{"fused_qkv": false, "num_experts": 16, "slots_per_expert": 2, "wave_strides": [5, 4, 4, 2], "subsampling": 2, "kernel_size": 31, "shampoo_beta": 0.99, "precondition_frequency": 20, "warmup_steps": 130}
Rows from block 4 of a small CTC audio transcriber, named by matrix and row number. Rows with one number within an expert belong to one neuron, the router's apart. Each number is 500 + 50 x the weight over its row's rms, rounded and kept within 0 to 999. All counts start at 0. Numbers have three digits each. After the name is the row's rms in percent of the matrix's.
After each expert's rows are labels from the 100 clips, of 14976, where the router gives the expert most weight on average: "loudest" is the band of the loudest frequency at the time of the peak. Only what is clearly more common there than usual is listed. The data: read English sentences (LibriTTS-R). In brackets: how many of the 100.
# router: slot weights (model.blocks.4.mlp.router.weight, 32x256, trained with AdamW), inputs 192-255
# up: expert up (model.blocks.4.mlp.up, 16x128x256), inputs 192-255
# down: expert down (model.blocks.4.mlp.down, 16x256x128, transposed), outputs 192-255

# expert 2
router.4 106:470533535491442480549507514499543405453435442546536514365490504593567493509440510507458500380519484381464515453586523454533569453453470500475495472507489545473511516482451596422473484489553471
router.5 100:473449503409496428501404576425408412487411516527478477407433398481530513494488453474494498477512453439499588491493462442414429425384454470510471495473519432432422432475391550510483423474498475
up.0 103:457517395546527453519506465550589472497497402512562507434497420517495530435477574446502569604416482551497542540532533547519554483437492490555515451481552510476504464472438579405408592473516517
down.0 101:432564455459499464481566500466504483454474505518529503563509596555484513415558446601555443481567443609526481455590479418494486469499494530584462478485504463547464461482503551513445543515471562
up.1 116:445548531530559471476518564454472487433493591547579582470466538462494463454483583503561530470532461510495466542585487467518463389485548457511395444511496450492443581505598475459452550474510461
down.1 110:562497562492556386502440505454432554515429491502542443583505392593501587527463468472651420556563584584489449543459526428500493571450409482542439522460541529475495560442597506531576481478500456
up.2 115:426466486595426569544561473470506484508552476471487627559535558459461496602500544552430485499540441620456471464556487449553398556496498535490579521548521623412486492432414501467518541531436446
down.2 106:559500564443463549481506442464479506502508478553396382469442503547514583476460529575522532531441577539571433451532577487516569475568503485385524434533481494509519471542496519522445529484510488
up.3 095:412508508558435452529433478479495589499607531498432465575568440407398531513482410455522509452424499431479516569509533484420550541556453518549509540591430533455530554546633486603500469548479503
down.3 097:512499407531411489501575609511481430404555503474576494556491571550522429533451587542427598425493476471469436466553492568376437480443468473542495507490390494480520504520572492559473548432485480
up.4 101:364495608473538526543500521539540490505539447529542383525527430492457488513555448512502554477478549459469508472546490479432523461485478521598442473631469611531476463495529544523489483471578404
down.4 105:432485482488587528410529505432383484534475494564519461478448499437510478547541518453500545534525455485545480472428484566521486446471508422524450579456528529551531474414507570402568478371464476
up.5 103:492481490529478453379554561453604482484485512489619589499560538518490530531513581520505498481453463540503506455556482414604460551561456521500522465510493497476546473590453509482435531434454541
down.5 099:422436543492619561431472478550438444464511580572485471422482427521553525450507440457504522553430418540533630497436557445558578536502469542566457399566492510465565503501462451452400547480565528
up.6 098:511452517446489666469484459522526487437545445499507536493462572557528546481464652556417579475472544513569571443409470475445557499369420529423540564486474440502513475445478436533416494414530481
down.6 100:530454570454477393400491481501450479363550455554447500477409498348529463528523417576559474477597525544541492476491521557518534459544615495459368577596538470533501427496543562395468488583482470
up.7 097:522526568521575536483465431482486471436476523552502481381456527548536473572450503586467431548466506422598516475552474428433438476449527479429551440484489455477456503514474443425510561468491500
down.7 105:461450529429495484386443515469425637504482572549475476550493496495417551421448545512497642453515442557469518483493491468495507569501432554467496497476549434436471518587502484513453552536543504
up.8 107:491490605444440499427387525589496484560499533515489519433502393465485551531505488455530470464446421533571439511495559548585557451438395493493548541504515516458454579585474559595467514393510464
down.8 106:471476446375496523398529509477468456439507484466487518524576409401491522471541539534380578519497489442529551483568537525510483559474474457397514465480482458429522473472482524458469475552464585
up.9 107:494459530474511520518523556409574465582528454532610523436508481447526489533564569622413521497476582570482527458479433463516576480487535478504545517487522516517572604433472396480520476523479443
down.9 109:529555433536542462496476478497442507390440453433518458462506488528516589476459485457393445473541517401500448460528570423421501546586494497469559549477465505484441495616455531534413452519523509
loudest: 250 to 500 Hz (40)

# expert 12
router.24 097:594557503506578552479437466496530476505392560494514424453452487484464438436397495431483477476452420430424485446470507457452535437464459439468498437533462499524523486370443443410477402524457560
router.25 107:561517524447537508458437524482491474423476482438414502470349467458511480389516565401520497494511553567495451478533402414469446472417470456542454475517524475386460515425539490504496497513498524
up.0 107:539515495528528506451544456460443450496561436437454445539585477634357461478523481540518547458555511424508542502464560512543524466559557420527460574499455555513493504490502520555504516476419458
down.0 108:523519413478393489398505560565501546456453485459382464547472481517568536505527493414528535461536468590569531439484486541452505474416448520478407607527503486479498432498503495446514468490545505
up.1 098:488531516496487598418463504543398494437516543549415465469466558514544427504627437558530527549486547530524500588526498391465457511556551489464520493604431604537524527534519521516457451558406542
down.1 094:530510466394532431411510449403464483510454583501514486497512541526469489512384551512471472464536488533549446440446510578549502499454475353495484495476526428531574479491519563441491451600506621
up.2 090:367460539458421538519436477564525469484508517477507586470497495530545511469465422531479507490505568415521509475528524447483480503434493409505400543518580629496399377439425446491538432490509507
down.2 090:512563576511480481523522476482494381486446482579439565510502525452556450450558518530465392451479514553541453524453612513522530487497437534448502434586497458397651528508503514505520551476557505
up.3 104:602473513474434570535585599496430447569454486482511468443456477501489417512466517517504430399518468436459506497428521508472546474436494477417534511546469572542541372480497502457485542466508557
down.3 098:560477467521447514506510455544489479580466545439543464531542467657485505539618423515413585473460380459520461496476473499534541527553512415539447531410477544520526488418573495506375459503476490
up.4 099:528481475508538529503454478421451480455564521433609533448487557526411460511517555500485450493546489520512579475435512532546493470520482485593493553490456625415473462536539578445498511541538551
down.4 094:429482520514406491447522541442535456354587455505454520475432604425570498602537578552495452453471503507519542502446539470524546548518543480513442455532546459552547600495486517554447524519598546
up.5 105:490487530414536458477556495514519417427431491452463431510536602645471557526561443501467519528519614448494568543461476448495349458600511554481419544478485594464570530484494521504476396575527468
down.5 108:509464483473409432551510466480558606475519509469544452487553477496438503505494456563616522444462557539447366585531568507486414549462543502557465375550453493556496491538418499514535455528516515
up.6 115:500493480501501470459476548500406480502549491335517369485441580500441600458462536540537486637582529459561479482546516449432475504504526523426544564563487485516512499458641518495501506491468470
down.6 114:454481455428545504511531431488478490402523535529465404587456376547586550436509479552574474495579508446378489445483558461488438457489486531493496454490483472436467451563445450449528571550458495
up.7 077:555560538464463501532520487483454508438491555481486553495482500445458516527630457515515475515470427578561470550494485622481481617452477503512413447400440536524595438543470492537550454589501437
down.7 079:599527566522510494544541430524562493561471453458525562421514400455493462480564436514545494499507498528506609398468479363484500520540479537533418440492462518541487511492513488499336459584527595
up.8 105:529489468520537410614493647482544529509491493488524552512434438463495551539501527551427462464485503495486597437519480481541481431450465523469417524496439464496570572507429371496464499509530535
down.8 105:506484458455530542492521447484479536522516445592565417418568579575418498554426517501531454544553496495539466467515533510522497582518582622519441533562468565535423455544476495475303566504492508
up.9 105:536586548551474467523486454547507473470428486508467542496468565558524487525506446492416544486449474472511442540519459651549512478528529457405462489551543519569523472450522461463530528518510434
down.9 098:514415480536494392597452461481498474513533530461446482503504544511496563497499582466528468495454455561487526548478496425487507545508541414474623471519498494535480431484629554418543518481471414
loudest: 250 to 500 Hz (55); 500 to 1000 Hz (26)

# expert 6
router.12 118:459556488425451508543544566484464489430469523532455439471546419503493583488519543498512462430506520488565478472519450438378497454421509461453421460480547499553458563365491504493502487517520526
router.13 082:537445454458526513416441468481485539455507412422521519469513439454503402467458474374483481461407466533435417514513432538417483444482412457557450459481425443518468377443441503473337520398475469
up.0 097:457543500521507442505494508469511506477471502506507594471533621467457485632481588469442515500562508573500540524426573514578455506494516504487467518512479525503446589528547487526489505504436508
down.0 096:554567470553515462434512557464536513393540487492531499471535483449523616459617481572498404504533396567464470475555487466609547535545543539537602474487509481509432502481443470474505477628476460
up.1 098:469647587489442459508551540369575497473485566518478492554484459612459440521534479554465485482497472454550560522572450507392447531539467568435495531422489528490552532514401523521516480425637487
down.1 093:474494542568539484465535499530567492504514463494526532584553504570538545508502563507531415538432458529519448534547534481516571471545525563430516410560564509539511533472549486526508532517545510
up.2 109:532476486452467464511553489513399495507425537536588553464393547460437469502508459568507474476523564482508439564488424586541471604529547514373536521413436479569436490511422531459564449501504463
down.2 113:446497500605505500486491468481518505497556497520402550417501555490534461603503531525445558531578531440557425602471530571454506483472515566465404412468497545424435434577611450583548484415510520
up.3 098:457399449583464459576570493535479455555472514490457523457604464521549508533514446516512525500549482560559506470453566406480568485569535412504447454462575541493559508537465451515518579512475527
down.3 098:518520504482499518604421480531483622696462523607467462524481616464547536498566552492472516500344458414548487570566519484438456494490383581470411540462484472484560573517499555570470557481457503
up.4 107:375486547587571534535512529415329493564524502436538568509426507526564467535490505336477535475578515516427488534433548602412559427355521562579517584550482499523529479549425600464528451502446544
down.4 100:591472475540488400532478602513545536444546486530582444489504443495558509554534512494553418443596535497473597458528475499604468541443574482557524469534533464462480460508458481532483455523555437
up.5 086:555494524494453544520627551500487581531464556538488562406518471529636563424489468455472521500460412523527525475528503443536496544467499488455571494570528533456374485533523469471492488522557464
down.5 085:484546516504546489535478454552560551511512469410551492473520515511534477485400542499495517465549565578468480572403435521480563502522481545489584498581559469492526482485456468507533430365481540
up.6 103:483467467411504481522457472525518517407468518607499602461440581473506576511474497549425523526502567519495471473473505414408574572544523414461431504492418504573639565481500502551419532531474662
down.6 104:557502510536417378517535495486463619489494591512388518531502478490543552522432504500519509510599494427533537529496502457429465463518370598547433409508511467458527505558541512512558515528593462
up.7 103:529529489493484416445468461466418485418505555525501508477451471409485500465457553401468540515455565444453483494525619504557527443378498513420423542537453636469433549467397438426569413461607474
down.7 103:519529437581574506379566512503443564477445509523542599530513410479543511549457458583555421460558445408403551554492486409547433442491529491431554446487487540362476464533452509566585484531435502
up.8 104:435511481543534486496467555577480445544444501433498442481438535613548451584558512545480518485475511433492487489511524572472410451583468494474510464407565517515522433536442500529545507547556393
down.8 110:542522527511560490473440469457430489547508468511441436563535557463409517565487388481486464529446474478548517500378554551447591514468570421571471549579503506494538493455484494555472461503448513
up.9 102:503509487522562493464505492480456520431400602565540503559548522522550466436519535466461527453530469482418554579535448530463494476534446515531491490487482485432397537585563490431488493396480489
down.9 100:456440499457437490512484537445479422583554461490500514440548532502413507463532648495504503514507492523541538469492470500619532552466602474513417566459460566460443613478408534511431432474453434
loudest: 250 to 500 Hz (38)

# expert 14
router.28 101:503520521486513578468463570336410520498572487486452466515438411539550488554468404449464434448440564556474471447538521428424486499413572474523480445528521532370436481503474499512535513524448405
router.29 103:578475489417473552459497460419384487476512483466510500525475417435417449494524439490470474457400523552528481494513418501456524395458499527415527542508429485519438403470530434465462544535453399
up.0 107:405464417525532571643463527553407454588499438417488540567536528466502506458486446559461489440571515570480407450495472586455555421483494471526494459497440533467446523464463526502459497520479451
down.0 107:554516435482557505458490550535556525439443512556505424533542568603488546447588549475466519524488467464545431537572500516445338486452471486523469432510419501492573507514444502556474515491500589
up.1 093:450424528502470449555466493520418487469478488490574435449569484508586533502392508455453503543527484525573492424493605646551440534534459500511469478539527592482459494446446571580573537479518472
down.1 094:435472557610506505423466507430447531419439590571542413535532508553538497397476446573532481490409533408554510501454587560451557466487368524544499423423454503490500483488467491497513516497403437
up.2 080:441516509457575548465531408477474569513471439538460458467491491470531524445424554556449505480430523536425504502512422610532447378579510482604468513534552702466428502405479500486505460437494614
down.2 082:543367444582461556486558487536476493463563540471517484558453482440491439496554474462514551489541558514517535501486657472471454601413445604599537528613481454493567570536488359500489520602417529
up.3 099:365554519497400433552501469515565465585494436554549486566512517544538433518582503446445441478437537508495482482469459428472391482390499483494482463464416471456495559458579483571542463557429484
down.3 101:429506460580506473514600541540516491480499536497440526450502567448576356599527517564487552553452426550498463497491434525610564511426484364555509435527530542649481490511569591563552486354496550
up.4 105:565460545483457582516516490411461529531648531401524529534427538470422503534491542530447432483454494502516441555421469416417465501412446425548508573511474513512521496465486484534574622533527521
down.4 107:370476472418518464533471614501490476533537515505482517483477554544452551493465473551487447490566455517540518439435509504505566459518462437606452507517517491520594467645488566413486568485538419
up.5 096:618554582578463496487503535550464443453532473483478458543466514524508429449507400426430464476552436482528514521553511439405479532426554433452511504480547531573535459489480525476541538458525531
down.5 095:582450484456476562562517585551487554478510437630577478455492330563532441520486449544497608522543578476577522620499466561483440548556459567532560447465540475521452526431508482507530503442622451
up.6 097:463571463411558581468436435512507565529584531499519561491496495479472488441422459448587426418549483622403431507484425555503395492500493427502637475484489446493462489508468573463406591487522458
down.6 097:428552457548477507419521454503418512438470488494565361599449480513423488475561478445470481540516554466452487487438561481505568418542414471545439435502389520434420455555491540468502549508508423
up.7 109:516515559479476484523492492526482493533488434575446529545501487627490481389570453435586393545477514631521531470419556464433506598485544531603553389512490442414474464599434556530529477526578579
down.7 110:522527530452537471462526422424501486491544494439528502481497428397553448615515466555456542536607562403553464505406547601533488556598451437486462516524654565507466486493530461458448501435472477
up.8 110:510441539512516507385443474417547553529534418511497492452524439449481504519509482438615525536487585538540526485492492542504401597563528493458550487476537494540472551523541536521460625507516451
down.8 104:536454605508529456394570519508475489511464585531433462493478485427466491461570483493537438503458515504551449543580445448543646554578446484582493428435502480421427485506561442460483563512557539
up.9 114:527489498495487519476545501518517594423484562471533495554525590562558590513601450523491442516476444512408510462580583543570495465479504441391499541497549511547485492498478418580456506513577528
down.9 117:519504553526579534480440536409419528400428562553495485448508545519491479578489517476540498509536462452574470407423594595505471546548529652535437494379550459428534478491490594524468503399462530
loudest: 250 to 500 Hz (37)

# expert 3
router.6 112:425490540489555432508489510593561509521512557579458523566451494472358369557562409534495513498519553480424554582523571539518476557466478495559540549579517570468513484433492452544570522523510404
router.7 106:493462497512463448564475539505596553493507570484538544445529598438458476472441575469567474543496443463488505598450488505543431485488467542584473468451539428542524498482407456451535549541550500
up.0 104:572411553574415408514500510653471503486456447568490470525501562495569550482582433390451464485430483508481597594539603524485535483528553500522432557531506525484510568421498496494472542553497427
down.0 110:494491475441514541489502570568493501468560483512529557436454503573497363485512522506536488535536545492506548411524461523565497421407417546523487470582533434561475550392588476542527532542492442
up.1 096:495438545473562524518537525537595539518598524458516510506418445489544456476478464461499431511513566490495524541361453523513461413483543521511516518491568446499563533520504483403469481472416543
down.1 096:487490554496509522481572376440483514498475505431444495446514447452437415563409500419521521517430523500462420443607458534575510539500518553505535457565529500481467432536486461468501495558493549
up.2 105:476462520491570469540550557537465430483479551454534473551543568499467427434475387591445507478573442557613530511540570460517485495462521455496464450511512488544560518471474403471490506542549373
down.2 102:427595492499491533448388470432543526454538493532417534570445422472484481657517511466547550471543510510566510496469505462561451524462424509542499444571503547515449504517471505460413483468568544
up.3 100:558425473554549506467486533460613431492472579482502505491489540492584444450392536443494493422505581519438521550480534486428483609497472507590526548474502526473554522462391476500559483500592412
down.3 094:479478454565549533466500463491552530399394514536535490480515428567546520488521516490565475499532553468451385559504501558506555569541534491462401403470460535547556557530527571446485491616428440
up.4 098:500512426523509537462456575488576584446617529521436472553508493579467517521473526498451459483491495516535548464420521467516408489553552482464489479583429547490428559591445524591475493568436453
down.4 104:532453535460412532379496577549469497589410518440490587498468505499558472547464397514554397457568479550448502520512552614382582579556529465465473563461568535552506437489414503522544447493513405
up.5 105:495548522497565514591521493565479537483496512477501596461493461435540463487461507538469543548464496477475476472534448450504492527482474500533551543457480483608530456419524493527523509509517521
down.5 098:479518537398573511470548473510565513576462564620419428484560492576556568636470524531469455437449552526525535612482495541586520571486535566448570502557434551520521550461495528433560489529433569
up.6 102:543536538497470472521543466475460449535478451465488474489499473558477534522519524531451505475461467485487491442464497487547530457431507463560478470536582419446496577466597529516480517462506562
down.6 104:514557481523554426499508505533549513523485476474458500425450478549422547503475589509533535487543433507540599509521404470534437520482499572475511471460411427433553528398481422508488462524507426
up.7 099:508485543542584460460498543535487470451456456408414460565479578458478570521561550503551405506519555546531474529467587478464484514417490469540459521546498523464511540390585606483498462480478485
down.7 101:574477450506534456519525569519543390403598474524493545430502431550607458476459558515432568506403406379501550469468497479578408570485455497499474509482521467487486525419452508505540510498492399
up.8 088:535392460464515483469602470494527534517560449556477475475508497399518466516615537563523434524415521555580538494494563456540541517482495550462539479438549595435631485457419501567468476481562506
down.8 085:441503465497477529404579454443421512488575496494503505494478447481525484586466437575479462510542489485517477560495451516523387426587499477391539542419515506474446514482490563492534537453531566
up.9 098:499578430536492502473455445513381532613563484506538368550484516367532504510474411474489471482485428488466465460440504479578473504426454519559560469483517479493519532520495519440579492530476471
down.9 095:525467567474473432556520524482509578449540551443513443427502496591455450372511513459591496436496491490508458442463501403436537484440577503423444509593559476482552365443522526492399506453486563
loudest: 250 to 500 Hz (46)

# expert 13
router.26 078:455419485481454477407460489414404470430440457492465424397435486450482436391449516394419481434433462457372426423478400446468520443459484385487375401401460414443471440494467518466385494385496502
router.27 118:529482476586508544477478521500468463369532487403537454535523535485565538531529561412428507500481479432499511453443468454504552506472525524547474461512506492546497524468520437498503445539547513
up.0 100:367481553475561555547460499517531466388566513581529442420430473530466497508557533486466589515471545459550454464506474504485547581440490532374528536420431546534505603412510401525474519495454555
down.0 101:445510414548503448476529425491516509502435432437520537453543543599478616475588524494400470454436509424469424420500527460559394531511619475495453530400527433538446445517465508352569500528461525
up.1 093:507587428427511497456501524469456558485372583475519539519533465534588531428472455504449550528497573480523487576466479473456533489499474473548494528515509572563442520591504591513545501568452442
down.1 093:518519541463507423493478506530452603490550477494441509577539421544487613486536409554473479482483471474565471515612374558495401499521560559516433545534486547477425501522557460561533500573522492
up.2 092:542535517414444498560608512441583580528519445461575549538543466504434499443450505579472509501480472351467495434445539463449502530625595611472465501515504441517501512511421546419434402625454507
down.2 102:478481522539534518520477498623498479402430506554421405569480423486505342509494530476474478522433605600491480494498497570478547549491472527427459531460471453519399564450386513450474599541506408
up.3 090:525421493545621548538508466531552458523358510533506507501560507436471537494530557582517499560506541500499496487496599549419458511553525501591513493469463536491494448575505578559577415476597469
down.3 093:494507500393382476507436478491455481509496508546595489530568522539467477490447530490530417469525484446465466463458378520462496481540509444454651553575373433446405426482542528493477400451479457
up.4 107:420472514450568524542489504534539481486466468503471507452519502537531480564483471404373405447502464430416520523542546519562544519463520397490534567451436445457547542532489481440441532493515606
down.4 110:464561491486442555384440406475459415511429550508479566409469540526438599515529492468458537579481433520509487508465423583558384518498494520436582538547501448487533478504428457522504539413502513
up.5 100:421544445542470496562476470425467517485474451523456543563455497534456432508527552537594500478533478587551526554439485579590558528494386524442458414511496549570497550503443497433438444515427506
down.5 098:484512485506600467474416472456506481543504473430553461535511487516402481436531499501600455433486467486451473455518507486536472537632501475550582464457446487487505531493506509471464493507484529
up.6 087:533452473465558479495505493539469528536522521401531501565542505516595571466372462502456518511504375468533509492501498591473489530590579455442496532467488452507553388447423408547480520470552552
down.6 087:557497575523468396515460440541452401418553515460510544503493452437504489624552516538458486487491472504471392589510588440484488566572468565396568470470539562467587534520508661524503504535500536
up.7 103:540530454574536576459503456390449478451478534482513438471471480522518482511486441485495540441435548449559418496460512603379489564535480558403490487561482556534562497489439426477510504441476583
down.7 098:510557488419513409541518532460491467557438457408441434523491565487492518458453564510561491480504455588501516520477464357420455432613520506621558479476411496438515426452511562543476548529503574
up.8 096:520499491412539559488467487459474514482435546535487430536451491478513505573536489457493442485525513444516502624457452484433370456609543539442518501547561520520489545436449462454516465473482450
down.8 097:464438537546395512469400533520554449584512447473454503460521523493570464522447478511547516474466481521506539461573609469529425503574404550522492505477394493426372540510523382524491569526562552
up.9 103:555547523445422573501611605388469497516549555497549522595464423562507575517510437382481522313556450502455520474595511436445514455461495480474549513490544365457490441526481547552446485437559543
down.9 100:522501520510567545518459464495414556565478492551464522566541523444605443421447639550447481563520540530513486451449537548493590536441493441560583513463390521462508492530570428525531475578594540
loudest: 250 to 500 Hz (33)

# expert 5
router.10 085:479425437407466413420464461475429407394517489530492539484425437462402454468457453368450413409449511482501410434498460473472495462420460467466406502506438504425441395484390503428455497393403461
router.11 112:519508525489493532482504547403495469457506448536376526529514398513522493518516473525433466451551501506434521451537484465423480490438538474435473528518452484465498485427499529539479570557550426
up.0 103:454438480453483602412497462534527492425421540508578527539582530531567562585529514436476568410478516413552512521454484552415459452562559538440562447539508506368424530494516541528480516534583524
down.0 094:474549556468373512537511509464502508488489478529570668480538490453506480576419456528551588436490569452518498537497513563524532417449448492448519551546508574565476463444523426517570511541540478
up.1 108:488491553457494464487539460495535452473534501557525482538466513481476531477448521455482490516445480579485450476428426508486616583416437450477454572526476492518524522476580608536515502533570488
down.1 110:509502576501535531615468532573547489557432531615534532511528524439541474430534458557501496464427545536496436415540497555494492572517472465549484581502494535437611402490470526551530518397587511
up.2 098:524499458546439464538450529501409460531453436546478457432511439531567642513445468506543422481464536505422551442464429522466499504439568458538537497472579451482548640409540514590479482457475396
down.2 098:542389464540509424583621573494476574413621495547528382527473545492477575547397442439563456479527512504404492475500555513563460479503503482470467615486469504576483459494469507436512488497543545
up.3 095:491545449523575438409586504427445509446522645550523612462580499422494465414503502506475594553516523499418595579440450573502489463542507470453477481511474550478489553530415488550417405464560513
down.3 101:416514559605432483452505514533498516459579551489529575532576423452483473463569502547455430532414530448496521559506402531560453476464493440534462433550519496530464423472518478559571518560427503
up.4 100:530500507453507638588514521500479492468449478425494566478469477539445477489491448563557511549505458548566515543482468471471534557462529464467526456507591505473523544446512529406452498418538436
down.4 105:500474531623537530548483405532488477513538559440442475495499424422539511516480453511414437468467459526529543496564396364487503530501472432411553466454579462519510542473540504435488554462453488
up.5 108:454466534561445422533451484508473548535478544481582467488505448512469505448433488472586485497438456448481573493522464501448487487397436474526527459484540496485458442439568529572521517569535495
down.5 107:524438506645505481557481556464397452450512405611444452442463490503444558546478573582560466491547528469469575478467489451452435558494535505488510533525481513464473401464495477460577487491561550
up.6 101:477421492505601521565532475507593470443523453511476435562497449565541412514528514478412540557520485565493448439574496539526512589504464513426501496466532570482449457527497371528566429512321460
down.6 108:522461478528542597531476396591580533597499479395566526552520555473554525441534478512488509487541520464596527507469558415513458524518500528481432447556569477498569395395601522485544463562512550
up.7 096:501515433519524433478613534413491514389391626551423463514468508536565535469594462389500446472607549496508495503515505553570420557499468491473538569480565512527484461485565471445483581462610504
down.7 099:499391550482369517479520387390447471460487507493465460521479460534496508483509383466473487450507493485486440548543583510438493451378508434481536618573483536478472535449505472455459492504476549
up.8 102:485566591512556620442504528482576493547473538528437501456522440432522462497404478466472574562470503482531414499479426618424498476478503452558500479511558540490404536452516437435447418475500601
down.8 104:505550518561531569523461564540551471510461469503439503600561413570550486458543524504572582577460529557496498541523481412444522454473468548435451490483562452425454596572372588495498596577529546
up.9 087:522538574469519526475522513471559521452433526488521482541485572432462517510460519459505606499529448478507415447390389465480456477487551458525481523534442498457565449484516509442566474438607484
down.9 088:423430629522606460523460456499454618415401618527450554523484493582474518540583478474546471491516488495509405478450465566493496484531539421545522464470470564530572515410408509458507533569536376
loudest: 250 to 500 Hz (62)

# expert 1
router.2 108:547507485539510442549476563586507516509408502475532441494498418416579510511425612491473452495538490523452474432484419437386511489406494412506426441512489488415474477476510513555471375458482439
router.3 078:543390452515512445376411493450451481432421444478407492419487529459473398422515511382515463367375441414422533435493438447451518422494412475511341474465452425491505456464386516482392482485541488
up.0 089:448477548580471454449479542451467475502466521433445507604476560511548460506558396448456545533465447474503592575441456558572540494457484515526501489512499512507478519494459586427439456455471513
down.0 092:470522469475455580525463520527476484431525420474429499456487522492446593463525516497495451586466515419493555553496522460557537526474425460473482517429538488370515575518534490540541494578519450
up.1 111:544464545416452558546506497513521459594541494552502465485471553438576485494443500419462419500412496547556519407495471424430553519488485487443488459505494479586536504608530551641505504503512428
down.1 109:529494495510457550451576493448575490471428505557559466559479480517534483460475562547453537578446505529504486460514559406448488465486549510563502498535453468531459527528549462477463501514497418
up.2 098:610536515462570456489466523439425404388449478508502407473468464507436448510507529479522488512458464480437612477538420545487553600494428571457503410430543486466424541550461479573441372430421439
down.2 096:582509512483489587541476479606406483493466511516416481475482562498448561460526518473437482522604556543517468468504504526528468423515490404491440560519399536545465505610569515518500526504573491
up.3 115:508487535471503474429458540444512381563455471544552518497552507553549496380479452534505543547447588533483469458556620493516465519392609496548419519435442519514470444439446458585478531558518521
down.3 116:524587454519517479431574605437488527538544482474555468467526540483425600525392490592470516476556475479470443516639349513614579477606607470478569445411495556583532466434522480498521498435458460
up.4 098:599543520531507435480517517391503415471475477589532548493444442565565566458487435470476480487526451495550584578432484532564462535417496488494395570474485618549503527463487475543522452514526423
down.4 094:560447514514463545593545514575571396515481510552480515498490478392525626596469497601581529519544490424411493466449428548498628510547416438533537532500449492572490478427384515525430461451463477
up.5 089:473447463470474475530554518602416568497503540532517568511492499512517568513519501570530524556452478590509547460496504591526449509404417518480459484493454510518496631481516485502580443526485420
down.5 089:488531450447505421549565571524482523513418592485411477512500446467597497493602465495471540514501446418448585483497491523507453435485471530502470446419457469466483505579437449527526443535473431
up.6 107:428529504551457541475567494488453465544420560496390456452493468484538520527578470506635498509438468494472488472560507530430633485470509428436526535320447417516513513429535406547512438513442453
down.6 108:503488508569477510597487457488533429519551539490477634548564521425566384450515509466533517592498560467499395426472509588527555445536526468436469522479510484498500527484461450560553608465555523
up.7 084:496438473482507461520526579417480559505523542549487464452524685488586519430480437475538527423437467424493457536558474483480474378501494523516547511475522485523566558498453539424496545512495549
down.7 084:478557584495515426426554521496559407507538617531533468524485566580428562574511521589518538500535523436414485501533521466554532432562454550479484596520584497539435506426454501512479478457476504
up.8 112:556519504647448465479527531524496470456486487413549421592525466513483472446480462535498503545499538521486472457483536478609492501517458461480466540564519540464448504591501473489488560591486351
down.8 110:460447455504536513547478398546562462440412463502486408511496503378498558485540572426465605449456483435485544539508547499446464482505455440533537576498572479450520442462563531490578431495552481
up.9 103:523548518522453450591422552596498525470523522417464458501508507519468488468574603543482485454525461411511535463566419500532429484422467542559487466519593448502509479432491469510563533428592562
down.9 102:473414472434466455472456443446449544482554458562538554470472425535483512478475471364530466550502463576582559567463498502500455439475462518590502559435458514434525513572582429491522559484497454
loudest: 2000 to 4000 Hz (35)